Weights of a small rotation predictor.
Model: 5.36M parameters, arch vit, patch size [8, 8], width 192.
Training: muon at rate 0.0049, 11000 steps, batches of 256.
Data: 50862 training examples, 55.4 epochs.
Rows from block 4, named by matrix and row number. Rows with one number belong to one neuron. Each number is 500 + 40 x the weight over its row's rms, rounded and kept within 0 to 999. All counts start at 0. Numbers have three digits each.
# fc1: MLP up (model.blocks.4.mlp.fc1.weight, 768x192), inputs 96-191
# fc2: MLP down (model.blocks.4.mlp.fc2.weight, 192x768, transposed), outputs 96-191
fc1.311:436475468448529558479511538530453504549498543539511457563567510572541515488488469527464522526465442511526452502464495520503475542460507536448456534485532472520438512459533516449413465434473465447527502542529535488468545494505531546496507498475483573476564518460519529427552550580539505520
fc1.312:604509550409492481445536537618529525504519527497486522518528501498475448593548457494479523483509457472488445463549427525479547543535411463494493464548468516429544478542520469504482488474485501503538546470471456476531527482518532458488475507493488469542552559483529536495504423483541506476
fc1.313:411475456556524433476453432522564504478460517550479442520551562514489467498500398491520432496619479539525463436448476484476529535434516546532517431591515561495491540489582441505467483517405498482495510495549491496515564539508533474544524551523487553513542510510471537473500443496560513507
fc1.314:488513537539517492500546467490501550494538489429471511524479523441508451436511563460507440537538483456543566479507507575477430478543552475546491476529481443405524550499538415493443498433528522499560538473455486520471500440544523504531511469512541554473501422513443478446529490491510423501
fc1.315:581496484425485492481436561413453450482540574556493413473541520536511446480551484491573492513443516446460541540511511513487467465521449505558494495518478550492504493422544459500457503539490511483543494549480519526544565540505475421513504488514453546449443493541494544527577500522442470471
fc1.316:441434528438468446469485507473566474446444500518482510547458555480520573421420419496516501503510429489528542539460452576485477539470483490479463487487539555539432583491490469514531580436511434558548527493603510494493491445472495521430522524465416527525437533488512523538458414544518477508
fc1.317:528478576554489518471478458507473456541534481473565491470546463542555544471453495508531492501532506496459474552566500530423465531569497458550468452539540512419595537498465487522451485526460487540499559499414517537486521446559393440488532547521477469510483462516498531537423497512437499463
fc1.318:483493498386491521483519518496477525508464575519498477606535441449484495512471489525524470532430505478480445512476525482440528516471492519519459527529474432490523478468459425534564515509451544445531498583499475430472462501509432547504466595471512506518471494543501468511546489555564531539
fc1.319:515463567430459607514487518516476514512526488480526538446528473485508482468540423488456491459526454502483487584553504533482563456522494545416530526472444496549514532498516510483453533460557518530456399477512544508537513450511471529467533520452499474501489545450538495503537480426533507523
fc1.320:499458505451458496508533553438484558520546535495501493578476418546512488416492459472518485541525533502492515587522497544507430468456533530534492519510521527527510505527554523509454455481472488486496545492537464549534531495496462540461543548395457452498473541496540426538555516426488576524
fc1.321:520570494500489404479543518542429578464465486498452471523496537531498500449519541497503545541469511482561528469419528502530578443472554450533493509477446435491427525510506490493528485552528456543548536470487555494514498551482525502454535463413505481433506459457499570547535400472499499544
fc1.322:492559483490475507563417545531560487461466515548480528512449427507453502543518474459505501495526543512536462497506469467463467511514625474563525564453475481521444408542414495462507514524476505528529577455532595537495457504421473530556609430453506503524429513464456476509556501539541490524
fc1.323:484480464525451537491484504507472555548533546517451529507484518553491503480414541585442497457549495522486499486535597532500573465498583511464469476536509554488496537512495519490554477443513459490426555451503486536475534477473549458516373483449521497538505477541528520491528486485555480502
fc1.324:527493538558514552494533535520543492477440517549417588507520460511490534580403441449504473478499534545506515538496574554432408491484468488460536511510468493469462511507477496525521514560448471442521601455465561441482520473478452522553479486467465502543486423531509456538603463475446433529
fc1.325:513509513492497491481495466567464440507501515567519467462451449508549523477464548485497538528536496474477474500533493589493470541594503473474545452443483468409568469507445487524545494519453503478493528490524446534525496513482561440496414431479509550517494516537592433609539417458547487576
fc1.326:501510561526491423507528552511546550572563527463466520426460529458487497526451456467547443564490465458567410516532452543509515482426518469504512443420461458476503477488446554500543556495564478485513521536531529499570516461556434499482477433553547505505452509459411503501471475479507440491
fc1.327:487487567494521485529460516544476575559503465490488515513460425481452538486449463460466519513504525505469497588435462554490540554500542520370547430446513577469483518485546437445463585515507409480515465485500568482449417508451539527481487514493548508532506479579537558493508489496462512600
fc1.328:522519472437570509498458566476478473531478545549471533572457552555535473425508500491501496493589456474494522436457446526480464536507474516492496491549542474538546461580490502563571475433420545511490441439477456518515473472441483504399492503512533562483478495542511503511461479505505501434
fc1.329:534540494519460555381512497566542509456467574494520519493523460514472518514488522415533459505553485536532467520530582449460533477513452489426519524528489460503481530515464514501512485466508515537488502507508497457521520424524497478419451476540468488489431461517524521522549520488522451511
fc1.330:492513526546517519426503520474544522579506526503522567510469477534468517528454542462548512492480449451472450487449549523463578452508519473614420480548429501539483560456568500580468498536562516444497449462427551482500499493596476512454570419527525501598507540477537493437488498528471457476
fc1.331:496507470534440544476578601485536459441500501453526518590535547459493535460567538472537485478468527491480488545518444465457513506524471487491614516499563514513455483482520468473551470466510437507435514490546517499490510526490516463463504511496470572465547447541520493572497477481541478462
fc1.332:598491495488516541539571464493448540472433529493484515503528504533548475515477507509565606510490524477476544528513543475505532586529494444504486469477496499443552587529512549496494542457497478510474523485461493502519490528494501566432495569477465463508481509468474469497481505496410455477
fc1.333:536535459463461468534514491535544494485475427433503480541517483453476523531535502442541544403509520444478452492408521520483481514487505469499509494475502464492500503486532409572523539469510569495506483504442517541430538514442461515525470489554537522573503520582502566494507450492452528504
fc1.334:462478575567511453413448523477581463475463527501560505537510408500510553519477531508490485481429534492507530487456472463398532441534537494458564500486465442491499497488460467519462425473474513600538449538467529465451494523526508544564558523425432458518456485490557529525506405461537494571
fc1.335:491477485479520475528563481488475492457546494506551536599510536526493475511559451477466467539489468493371504478544499462474456556495428531506606475476466524489533527479448437555507502468483492551536469502541435527509491522578514464538466496532522542488498495454485550513499508465569509483
fc1.336:436447507411504492508555465498545483505517494506434542533505534476523510524534467495490546502452453457530492513501479589505434452520568473477550528463488445395531600458516496495490508540479522618521478507506509528474527425476473527456570477472572507482533470508506551478439543453560521508
fc1.337:601556529483503451526505539478481491559435421408471505453558543531531511531395468502443469488488458504487493591452524474507479527500438468495514513539492479455467450527415498450599491511421505556543523507477550493503403476491470434508568505512556502422486502543495463523571524498456572546
fc1.338:473482509511491475473510497500471465500497479472495538485525429528483525495585505448526547453492518570446525516431551507511469565560482558495517556575503460500565520498525586460523570514504523465577505471428491547552515378530440487504436515446538448422489484493455509484548523475522428490
fc1.339:457473499513573526545537512497474502473478516534530564548462523502486505492523465453563503487438506458517498446519563506468533547477480536537478543491524458461405475497473520496541567435528498491484438465508496476449475455590464513491543465479498514543456588491539555541537495500446426569
fc1.340:486490505556539546469492471491524477531498468414482533508491467544424491563502494499474480402485567449520554538494576548452514491429500528474521517468512485435510507445555534549462446439481511513451527471496486439444456539540538447483477477479583505450526539461525538450481502526491461430
fc1.341:484469524555520512493489608522488509446430534523568504540498514560506504492513461550525445507570476448481487456549541511468551519592515525513478543503521553460457498449453527582440497523486520534523509519470528535521449480535489509462551534446549497468435519470437560530566458484470518477
fc1.342:516478492618499502522506468516473462454543485497496494503481537456489545498551539497430584519534505450472491468463546472467490492496519575441519464502478546472464506500485535484516452473467547581523502483513480478498552438478468484490456464502573536461515488451528524557488539484489565432
fc1.343:442530380483527567467491520494492444451540477453449550566582550514534535546389445489545459537570594473540508454459475483459441513552530445511434532488520559494482522457461410576514534524495554465460511472561563503547440473543551486467491485502556438498436561495522472529499502575460483544
fc1.344:477468523488521521577438557516510397500514527536520550555560524486409471438498515430501522467548474544444439493520510552483452505502496507540552473460467507460459521496519523478561600442552540498448531501488524504529492487447480577465522517557472467574525499523503549547486478485426463508
fc1.345:421529495477477469549514523522565460442473511573421479525460477520479507504584476485527520484427511551519504451514579491405561499521475485459485518474506576453468592456505548552464483502510534494513485503439499491492399510527486500471510575520452430543438475488536503509521501493478527506
fc1.346:487488560510484491571500408481457484442514449515480552538460498575507531510501541474506541503385449536500473474537495588471420407507536550494501503532546462503436531475421491526468513503602527557489524473510502510458569510554468444482547425528519517517481537453498536510498525480523510485
fc1.347:499507567495494494519471505462483494522522433541515608544491533512526423514485561466549468494419464542455543469522510438460479490455514463481568448518471493466450554526461503425544498423561492526524508422474485493519516481534470472490461414521464480450523526463520454492485579541488425508
fc1.348:540495505542499518506436543385563419539524499524481549446484533466503520514466554457566485496443460466499442504525508530472452513446482457521504505500476539539580522458560461509511500468528520520510503513484567515529471525518498510443494506515556483474533500572472501476499500409438491511
fc1.349:532476476438498538561464490500502499531547485464442513506472551506614532512546466470467547527502530490479488493491511488470445476464477517551489480537494472452501534529502472473481605478527521550484431547424473508520515463475487513463463545546490464474481489478533499553489564491505548493
fc1.350:508516516473454552499452478469397577510496530530517555446484531539509507506501482493546518601472429459492493524450559470494469501482459503556472535574537445489478479478518483558451489485484551483510496397531463451519463490570454429480481538405585531563561473486519522537540444438562526496
fc1.351:518489537561483433459500486497505585449454478556510492526462459593480522468420486496492502481508447540517563501430475529465487485522441463429549508495515480459525517479476462503477497451502512532489518533406508508504602531485514598508476493410463529486544603489461518498495558488490539542
fc1.352:571535526518439502493487504481515511517515518504503512504486519495448507515512532517530514603459464442424519519524479489486466513511512478494544587454510514489497519516409467599493482548528529473500451507416516492503531487480537413512545458429550448501539431372501451473435616461475492459
fc1.353:548449506486456492514520476599539566445525505523497517461511547508504518517485531490486477573528491456505479591476573505510552497520550478535414464552502520490486540492439459573549458457519501414416486502518530487454524465485445530447461520470507535507463473534486479492475518461540485553
fc1.354:484492521514491487483440541515530504536447455528492492435531574492461429522552506488537482503520448493511442512518517498501455468534503512489515417541443451435511502475508520544537473479567479420450512504458461452517507442424532439521514505491488456508589496534571487539447481470539561538
fc1.355:466460518528512421575545435522543511551495437393470426494508470571541460465497496503466487413442560509498539579507478512492451534437543482487489500489467478433511478507464460489561578436558470520536524471519539560474555480458506496484498565441401509496534555516531454529541469541579515528
fc1.356:536481572524460516546504473457555480487481490466526578558496492484491555560466512454499533497456471483522433497427515483495552469477512473546496518490456510484521496466467469538446509536499529490481515493526483500456463395506545473522581470443497545453484474469488498515529570487441464501
fc1.357:479495452579617490578551550463451472553523469494531535519502528533489518532530497546539558493511414530503466453513474460420476471563503482545549450459459536507537557503505484533474419434477477540523517500528500446495519424465504487487432471551506492478593450425583516496523545548497524457
fc1.358:473504526513460542514483497546518470535566456445544415501581588512516514536533489460524546486464512505428476477567470507472467482536507479475526540499535553392445490476503454472448519534457452519548468509434515490384498540500451468485567537539457469403468479444512416519504405536492496458
fc1.359:506449535528465475510528499480516532473548457497441476513485558573547488459539526521489439561515495548487553531496438536556504523505509560594503543512444523403530538465519517562519531511452461489429523523484554538440433492508478516453483452533514565470486463481494404564489467483480483518
fc1.360:541433495468499473499476513502556427504476492515504473500490459483484494478458523464534557502534517505508517461454473483477574474465554460508492491575493476401483479425545504485513493538519487482567499572482458491575449471518509482421453439443467511547484466514502467442465562525542505480
fc1.361:549499453469470508485532490451499509464531527546474480535455492519491459477541427481574533524488448542488430534491490544432459550529464565579497467493526491470483500473416430506454519458464564525492534556487510481505546550472548569527503528435493527488495522473502484547481486497577491548
fc1.362:504506542539489505517484561441552514507506404489564491567501433490447467443458475519546456476506479497549459510512498492541493532475429542471561468480517471466507485477463530489482466431522553452507521473559505514498552503523507565473489557493443542461463510469476526525482431467486551522
fc1.363:579516530570566546529534497532495427393428508475529523477551445480490554533576536485567477482462490465519517489457504522466461434509545569504478521514544475501543494516478471495472531510412511606448472481544556501491477510515531486463397414510507448458454496507529444480461491482540517440
fc1.364:485516452602425522571486557516456481499445471487597533509568538498474436516451523495518521532529520458526501491448543491468476509546443532490452504485470494448522559555445490450446522446553516520557460543517512524541477512542515454580448563386450491445513517481464463448447478467555477495
fc1.365:499516512518446588455550529433554506540481546492480538485514480481528422538508482501457462460483472429486461433513507525493531527522472534485521511434505520457496507504504478563482496498536418508418527485502515463476552452451465448473514476504507563424493517451428491559502529550589536453
fc1.366:525435515519456555505539486603514520520516522470509476515491550536501524565515422496513583481504509503464515514449509501514509493545546452589523545560528484563464495467415543507599534493514489519538481495476544529509476498501532482505470510503528479449514508477495518485446551444543548494
fc1.367:464514472602418433504434459471466591614522491420476463483467516549581458520445520524529493485500509520469473508470462455506491468545487512549487537499482410467496544497474523568492519484546577514504500503482531492510468490447492471407461478515541488488461526484540507514548509546530549506
fc1.368:455507408507498549505527499488499499504572547443489538448455454558512415520548461464509441472500535540502499519491533498493528532445430587439469484552518579540531525481547417565520488480470489522491548449522558541519468521502501477475515544442484539462525524522556485518526505534535451510
fc1.369:508443538497514497501528575469520535509518516524558468556473541477499492457456476502518468471531471444482524475506575481447418483480475527498566447492514483470517506483500443483499450539444519507480474577498471499487491567502536516418537447486543449430488602511496445510560427539471545439
fc1.370:509421435522555518540462550497513481485560467558503482516574554516495480537538484470533423522555529474551427458475558525516497432519484510423465422527456480448481480526580404499524535486555477518549485607499500472549525476596505535470546536566541543532555491510490497515498486459459585508
fc1.371:480512459556508509544566488573536538507439425461513574471560484545441443554519444495516544503472465478510460531490498511493506511502458497591589500533445537527567505482492498550583477476437530537489450482595493511503527430523478496518526450474534529480509464521511517512519517433566560527
fc1.372:500494509422502497405576509482469521502535489508492599485535537450483493436497486508533494493521443504497462538534527508474452453474462490443490514541509483459495592524521629497509539522498498493488565468586540514471481542488472528429541433517522490538516490461480523563535472517499542459
fc1.373:430396512526485440557471552508512528494462453463574486480496528509541456480541442527603495505437401580473525499502509439507571480446508560468539508485444522522503457495517494492442601473509496524509582497486499477555475478518490519421478546460511479508467505467497472535536566477573548512
fc1.374:470505433520531540476482494500550492556511461449485523565510544504470616458513581505569468469517460518491474462469565527518523497514488515535472521491508551422486448544488459465524515420476469448470518418524479488517505567510559481549545480456455577453479413520503511543491549519559408501
fc1.375:547498516514533497598526504531511478504457574518518457522430484470500530501542446466578503473520528491471486484477523489391469472546536390458509535384491514514524501522443448471521619507514596501473514461543507458476539551496488473472574503550542463460485489462460425487544561532436521427
fc1.376:593530528419531461524543488549507500554473477536492436553456465531534445474523545503523592518443461496490490424510456509454545458528467517513495560458494521461469563525506504520533504518502503546554531473553470547457485486440464494457459531493489580429464554490547452581466475548523521494
fc1.377:516617556542508475549494498581502558548551490547464496475474580490496479383533506462431531500464417520444450501457472548439496449532487539437558504461482518495528542472529480453540474476563480532512532487526469452463567506473504456469512436508507533491508480505450481436459452429542522588
fc1.378:512523487453501489550466533460530496427445420477522501507533559498531511408560492441459501473499486487488530532434544437473535495499471507521538462473517438454436461437414505514554457436489496520511488394516505478542476461565433416454498522469479525447555569487448496531557512564478513546
fc2.311:526582528563538535495493401486517577447422514494514485512415490554523498536602476514492443480475559584468521535539547499452460511542498443503506508550519482586565514489514427505442450542496490570513513438476501552500528529593473427450579528509587487526571440461482520469467498488466489541
fc2.312:437531470563501535536503487467473481464490488557550429530500499512498502434485457508526439530478524513494575438486491507513504415480510462430461512500502505570470614494450540538494444603515574510533529506425536495507420537530481498530471494541447459503479551494467515527470472543491465473
fc2.313:569436541424547541504525492522488477529531474513496515526485517499518579453531530494527495489503507471463542524495483530486489497528492507502466507496475572459534557537468520510456550592545522487440512550539500537458473420517479449560450430470435471501571426505514492514534563539486512531
fc2.314:466511469521476526483485464480557516548470457425470537574555560546557461501528485510560539437545527489533457474473447513469548466455461472479493490547425544513558461502528530525510475530518484542454553496483590461491430502533488442513482489546521528524420478548446510477513582467414588542
fc2.315:511492482511487481509508423444571481556520487501464608507460528548444460515500536611540523487534473521444453604525432497463462588481491353475517421509427501487518522508461523424528488480445543494526482486535498496508557429567439540489482517496472540513501480467483442508503483510479558474
fc2.316:533512488509454418495532549457544514487507498504512516481544475476447541554486448459444439428451539519548575432488513482537561504493515530516539526526486484566552475471470501479441460525481444437468499471454539556474498526514457504506468461446514511520542555525543441457468507479564532512
fc2.317:511517446542530455469540467557500532544492516547478468502460448450474476505593552548461457498535449460553537496490535525541542492546509510523563528510460569521452515512554447528498484442468514495526461471431497481501517537500473550514428466470550527435519467486524477523501475515449474578
fc2.318:544533480537487541498463499448458427519506521550476411442419435507469572540532490543502518496452461522512558464502545538428465482416472449470454527550446526566457604485495521476522512469535484520547483515527473500480542492503477475485534511531553497503516497527415526464511491525560473447
fc2.319:462496492489488560516435573509491475528540526548534509556523505545507419395496518429546498584455452451464474472511528548523481526481580498466476540506471511452503442469496472507535481549536520519544549580551447451561442520500504459532477451510493522498506499481463547510483444572491540466
fc2.320:449498462562491526565548484419455479479506503506486472558498599498523510540477509499560503454553445453553536537512527490509482475474577453497526493504556483527458487552493471548454521528485505572449529572479517495489524506460510547567464435390515466513460539399477517455531478416469437419
fc2.321:462490469438536463500478417545594538541584464480477446508513462480479459522430522465521443543505471528505543523501472488508457519542478545539423506499478533576497564521574499480480447514470512421486541474538545473513413527503481559506536465531538480537516451506518507488497512482574540518
fc2.322:531462573445554555472591450488516501474502556550493427506459500547502515478517521476439522484505543487459494436498541539473542506443486505489531486498493430424505510526521498515476489465443487536545438557497473564506484444560459538446526541501554464546557503446469517513498557507474501575
fc2.323:497477547510500511508543528443501540473539490565525479466501466486457608480545477449518439489495500479505488484468517509554477511459587519530530487492404467459521519527548438525448451480582574529516499552510546539527486521504491506551473504557527505569550538523486550585489466487558413440
fc2.324:454548474488484522432508467536514509446479515464516516486497497525594537547516480498431509467559516600545525492471460527446559534507576496482491558499475478483512478502473536444417446486523494429478517514495477512493431502491510467444489529490509600451458461504515491547451474415489455564
fc2.325:545592509531505465483528519527475460464533525524523516559495524450582567531505503472513546547512592562494503556482500519477553563465471517450470454482471468478477444530488483535491535525455429545490544540552502515525499494468506420545504443584438496504474545554526444529460516514502522492
fc2.326:492439511525454593533539420483453489467535475559478498490451464449486552573537537490527460505522488549498549500433475494467523470456469448510483479432508499556566497528491503425429518476517440439518521582523515563424564510438498486493546451526482527487476510454578479463518519531543530535
fc2.327:522497490488558559471496484570465499490447539542561510509494479528573462493424522477494522431483529512593497527611543494540582457498511536469473461431468456553485506504502485490453530514506504503435494517414530593492579490462508569493453467421458564463475508466513536473495568541474573562
fc2.328:476477507492450525481485508579394421430508450512536447475501471517500412534451491409580516479475407514524468553535533505507520552556539516493498457480482478480482429474479551486445438556492497514481548524451501462517476474515561562441535568431485460540530500470506501471518509551542424547
fc2.329:554492503464481518498468494524437532451497533492458537467491526488526559488423544474511480416448459494563543484476507539566532520475565502502460515469528496542488456495463636518520579523497570419543536550453538502457429498514536525568521488405512538475460555493471509550495499532439443407
fc2.330:462481445487497508553490499518454458470450464470513516540552477499493501481548489539525423572554436552493539505475451549444530537570489481547496522524497543506503560410441489474478490594456482515577507437507481481510515502549455418584496463491501450533529423517476487539507515499509521497
fc2.331:468523477475528540442478467459541485509547448530486523481490488574437489511459499495485531428447487535505487434485555468466472472493469490534484424478507540524513524524624494471532575545483546535590456465483432550499507512533472540425464474522503537543489456514492549523507533411544476553
fc2.332:502519541524497480517530464459501462536557514407461455537509565418447451475519471551509467521541528486500447492518466456466527455529459482560431456488459490592441504555453502517508530463486449535464477452479533525481526558537453540548498535431529517487486558497552493510481554559567524532
fc2.333:468554474487445500567565569568466479552489471508576466452511545522496472499511510529528527445510494493555534430494500487474438417493434505457463464563487520572493466473537583513472519480511488560455522449515556496513458426515542521561447595452480537549435421535500503489477544591513481533
fc2.334:571516509532547534513504488586503518526536474501503535516485446544569544512494482532452536503520555479516407558488534518518548488471512478504561531511538523433462449564495507487459496427578509471440505477457516577487526445490454432481495422509588495516535505493483483473484484577503599533
fc2.335:497499427467504494531496529417464552497516492439466443501417545444533540465458536589507542481518518489468584508501539502504488538513542478462466563487547549424522469490494492532533468574466501504523500441499504538539496534574527508465501430536504456490504470464501493480463470549440552528
fc2.336:462485538539546460469465490515428545495497544478456540452513487497514513491534482500537527475502462519436529456457496444510522536550513537448440531443532519507484554522526453531520436507500536506434510495511570493397453462459448438546530492456510525463546551449472486468493432503507516597
fc2.337:495528471494572522500483547510477448485533510521571498541490454456505424471558557537515562555476550526560520464575518486503504561543485523468482538483484461569485519457487483539496506516558483470469501487484546443571552529509496518505505526505446515484501492579517480520499541534548444552
fc2.338:521465517514451484470427501520504518438560454456543522482490571567503407556501527497474450476478429469518498513521550463474554474511525555508484513609501518557448436528475414540479453540451547531497551482484509550459556522532523535490541486502510504522446506580500444498467541540495470520
fc2.339:554534491549515456439463466434457483530436465529510496505535473515535537459569518631539554484461520436473565500504582420469447474486478451514508493476537415533511505486495487541466499522466530521574485476493445566492548450489506488435503459497517457519489481498484534465446529435423529497
fc2.340:451503550465459462539497580567513508447518469525519483500511494503492594529560516492528497422477517495496453568491482527448452510446504471496555464498470553468442500503481464445423528402536556517520504506520599510494476541501470504534494500501424510509475493536529441447551507485465506515
fc2.341:541555509506506445537547429475497559435531516413554529541506548524483496504430490486492449562418472523521497521497446498485545478555518516541542543552491549564513539518524466479526463538462493490559523495442535517566555557533486548530492521453457516436572541557516495484487509526481495541
fc2.342:489464513472559486468539471437486457466455530457540489579503472436528499549486501490498476456539536570513546481475431492523506553474479532551428456478538466510456512563508541479492484495448399520566566487540510507614612497465517511541504561556468461477514507536508545466507461466474499507
fc2.343:483490517514429490476528410472537558588435514571515464435489519512518478451587463517478498486479397510572420536452562493487513479448458488501502467476491438551486439456511469488460480506543536531503592552447540452521485446461591521499511486433487586497518467529498490521510441471507500473
fc2.344:462586498530523438414560462576439518454520510484450405527510542499530468497524451557549537523477444507573492557528473471484519550581456441498443529484489509494450471488532517543452508439448503516494483510497474547470511537510509478556523482452551587482524483485543540478452490454529551461
fc2.345:488497589482504554514502501493409566502560466502554580486492552532506496480516496432466502461519492530453533474551541494509528472459532432507547453479626463540478539558440483506514488518533524458560441512495501480482470486511552518508544500493545515452479500462570459580540532521539453451
fc2.346:482542478453498506541486484493490439478543506538445460478527543537421479530530494515476466503585481452436512491565545489522472516467547524508468497485549489545487472398430575481481463511576515467509453545489473535492520522511439519499395466485505494444479498504571473519535596586489552519
fc2.347:505515475522487491416497481523484520459472572465436481526557451475475443494513466449522492475475542444479491516549464562500517465511499536536489549431551507519428469503486496512463521536458622445469479485509481487516501472489504533542507524523590570585462477502442510596499520514532498545
fc2.348:465559428630496593509460482535500537504471487450510490442573508486430482522487417502440514543480516515459468477481464521573476439543487469500557537455500475528527504448457487478508492478484460421517497474550455503544558471389483461489403491557500528511534557534575536495561439510511531495
fc2.349:501481530513532518540527592493502462500501472480496441501456560535501483549550511496574446564510528430563554497517525471502503499452516568425494490552502485477510477605469518473489505498530410516507524504516437538499583530490439467559508572525525533465489473551570516488460514534544418468
fc2.350:529469506488566548538568540548545452455501528497495583491510490479423533528462471451501488438453486543496502519515433481470562494545502474434507559474443482478486513583508524510499526476538445483473472613543536453506467515492595524433536454512519487546544540474448520570543515554535480468
fc2.351:547491416451414454494509508504468522486477530506444498520555505483536519511466507531529510503481614412484524477522505449502539532474503541523482501525491543439482514482514546501541524566512459423498504488454475471496468507470481478528512474501428539475401541498555441488542499398569549487
fc2.352:533504442554500506502516563513457499500508579510586490524484544431523561541533525461434491410478551523543519488479493498440509472546501533454492402479545489482589537482488530472542532475498451477487502440501513485481579476440502625479480491524565530459447508512534569464490519508452505519
fc2.353:524467490509451473519466531454483539504421450464495514508548514525510484487470525415505481420462534440552489428520453472433473510516482497446460456506448547482549557496487530443503482509454602495538501534548512523475500520404506470505574506500490450504542530521455557517430444490528529436
fc2.354:405505498529498481528511540554484446515499496506499514510540578520539518554471506519496464442524507518420471513474472474498552471563451521504496595485540500542469479562484550535440564486496535535615485509514431521524493518477512446501518510449523443485534528494482500480538440539485515512
fc2.355:504493482431536467470504501510484548548527448518548465454490498545536510484495521510486543484475453543447535495552466446469519490438374516479472448471486471545577486543554509556523481463541487504541565562527576462524460470476455512510509512509530443519471519448452509504481494399500500476
fc2.356:473465524558566512483523521523484511536553536495454453422484523534461450470466535452475515490518508468552511557460576540551421523477507491466460529414485463545516525583568493487527521431479545439479484568443531456467544443545540538477484465503493530499496563474512510462475512498494527470
fc2.357:497567477518537452447501507536435529494493522474467467525501502496527496539446519530524535536496523513483504487457519493538495450525490423530551508467455462502496416471517476537449547509531477509493479441497420504476454521483546524527485576507553459448473536528531395537527493512443497536
fc2.358:465532569482578555480416536558554481540529498494481505488490523534501495502501452532498527506464521454536511491479520479535491449542514474530503423514588559547486482566505469514532435485521472524520430491528467537520511510480426454508508442458573511523548440467571518557453582480424525443
fc2.359:522527572481508443476552514449540465472445525484478447466499459543496446532541484477462511461541503498458467488549459486518499544507498431588512426466554494481527476514475516401469544457474486519468490497546469466513527482465547508546525470515503528531573441547538452445526529538561481495
fc2.360:488519575486522514508466506441462476523504500438537495468468499500561533492525535447503572490500469477468451500541510501543450474485488512494538510463424511552527528555513501520510552491592476547572520521522531588552514582505453490520550506457581436503466542480501421485551495485439539485
fc2.361:508497457495466392427569528486535442523508524489432535534483489556429472467591556493528508470523462504538524434545555526511507462536530456508527422515554470564461493532484493499503479465496500539422477505533484462501423511557522520506487494510491495549419574514467482458513397510580508554
fc2.362:525520443573528499434577517549403563482469546501431560413472487506498522489524472422499509573526445472524494541441480519501498591464502478501452496547541437449551484454504510461495468497475538544475513513483470462510549488514496457511516472518556419570499492458498578430554525513472522434
fc2.363:477559455468467458502512485457515538508431568541533512552564525474478500519541495551477459458576515425447492445481465406509526492464482516417502465485554473450478567510550518556473511501455568470506527502517508472533442465488519542425523518521417440538471534540537525529505483514441523542
fc2.364:523505494505514480492496404494569502512475525478544430434479506515461490509466456499486566569443530590527439427507525517479501545463483505549455508436434463571516498569544455506527540438544466494446480498503510484413532578442547491438468528553542439569494496593494433502455524476498500522
fc2.365:524485543450482489502525483502498508479459455518479429496467495571503532485548522516538512509505493519425480490466417434562541419572420448514492517514397485488537559486479594522479474547512525484524471493467503529541496485426536538526506497516489530560502501486493551421522439487425512546
fc2.366:498439554485492519462475415410569480528559477464423485461536533479482500517496484507482514468490520526534505532489460447525502502507461597436520487384489468469502497473524524504467520484471504446488538475481542509506529495407526517495461512518485494519513500473480494523579448617535426473
fc2.367:458519583444503498474478440525467492496448486560465532460498514478450436588427459566440491451538431505445537441507529459488502501511399522485560490397528510447528488524525516513452446527493459520569547507546527528468527528530508528510460615405468474519529466495509414476506517475486511511
fc2.368:550465565544440505488446517466508543525475449560522475471458469561484526542548513509484485498504492513521562462504504556495512460465494496431517562474460472441474399520456508587457449491508495497445486451516523470506540577489533564529459507550501463556492498495499480565476432532435554511
fc2.369:492424486543513509504517508474528450523517402537454495511504522456521512515591479494559509457542537555489591529488509522463633517455496544474483476497459526440517460451524586461544568551557490499463503482490535512562536471570469489484500569403453560516493458515492465480478529451507498532
fc2.370:537529544490475435562407439557450501536487497536466496443442487434493511495486445558521561447506534514485478464536459401498572485503473526490475494523561492546528500562410529474496499481490476540489469560516495467512507524393539511462518519500450483432481454484482517555487472522458505541
fc2.371:453545522466505512416461499576467462544558465551505511523498469543475524518512507473550458486466512482491487498470516506591468512459528517476467483423537416376512452551486548538392506535505503555592559546481477436502491496471508541523459464493490502515422498530517486453433533568513495510
fc2.372:508473486542486594472474410537499459509487461454502502547549507444497505467482438477562536470507542476451527457449481469486447517495552515472542503439520529575475402471570468529495466567522440491500508495516536519566383484443461572482509529507443588481516508534475516520544526453572463480
fc2.373:564502541540511507504447484514492502516501501455520560529469450489460509540550540530442466478526542467520482418513469464467477457429512507453598442469541452523528476498505429498429493530499499443453545435532536528572525451563487561524459584511506422490436524521482547505513470521447470481
fc2.374:577491522519515485551468524432506515511485442530567401505514545477430430495490525458456573492502485511496484574418498584487534462568503506567512497559488504529418497491491517500475474443533480593591483483448531494407500500466499505504558476595464522477468559552479505444475501507541526506
fc2.375:531492507494518501541498566514461529598552508523501543476567519561496546503482556490503517489432476444415553469468519482456469507428440512504517477469499568393539582498463483492507445527484511464529578485477537462448386407565555453535486561454467527480508523620505477514485544531477516557
fc2.376:485430616459527534455477540464507471445494513480512502505487530488462493436524505505480488450543552515491506504485509503578451478445478480484461466510450574498499484424454510531438540505519544625462528474427516499479528533502516509514575551494511444519489471546500523524501491501417515412
fc2.377:568449473460494513510514454477532454457501498500526467478508493494480471496463466525525542508574453554477487489509519490466502530462457466537459529540592553500513483547487542457401468458394514426526528575518454569534463531484448555572534526498505502504490520524527523584515438564454508476
fc2.378:563468543505450473504537449517508474521490499513517441501484484455481484467484479563512469521476493527549545513519467485478534425567515494514496478460413490506495499538454514447513504438507451515596472555445483503492434546529529570485502559490541533425546444480574480514482469472429522520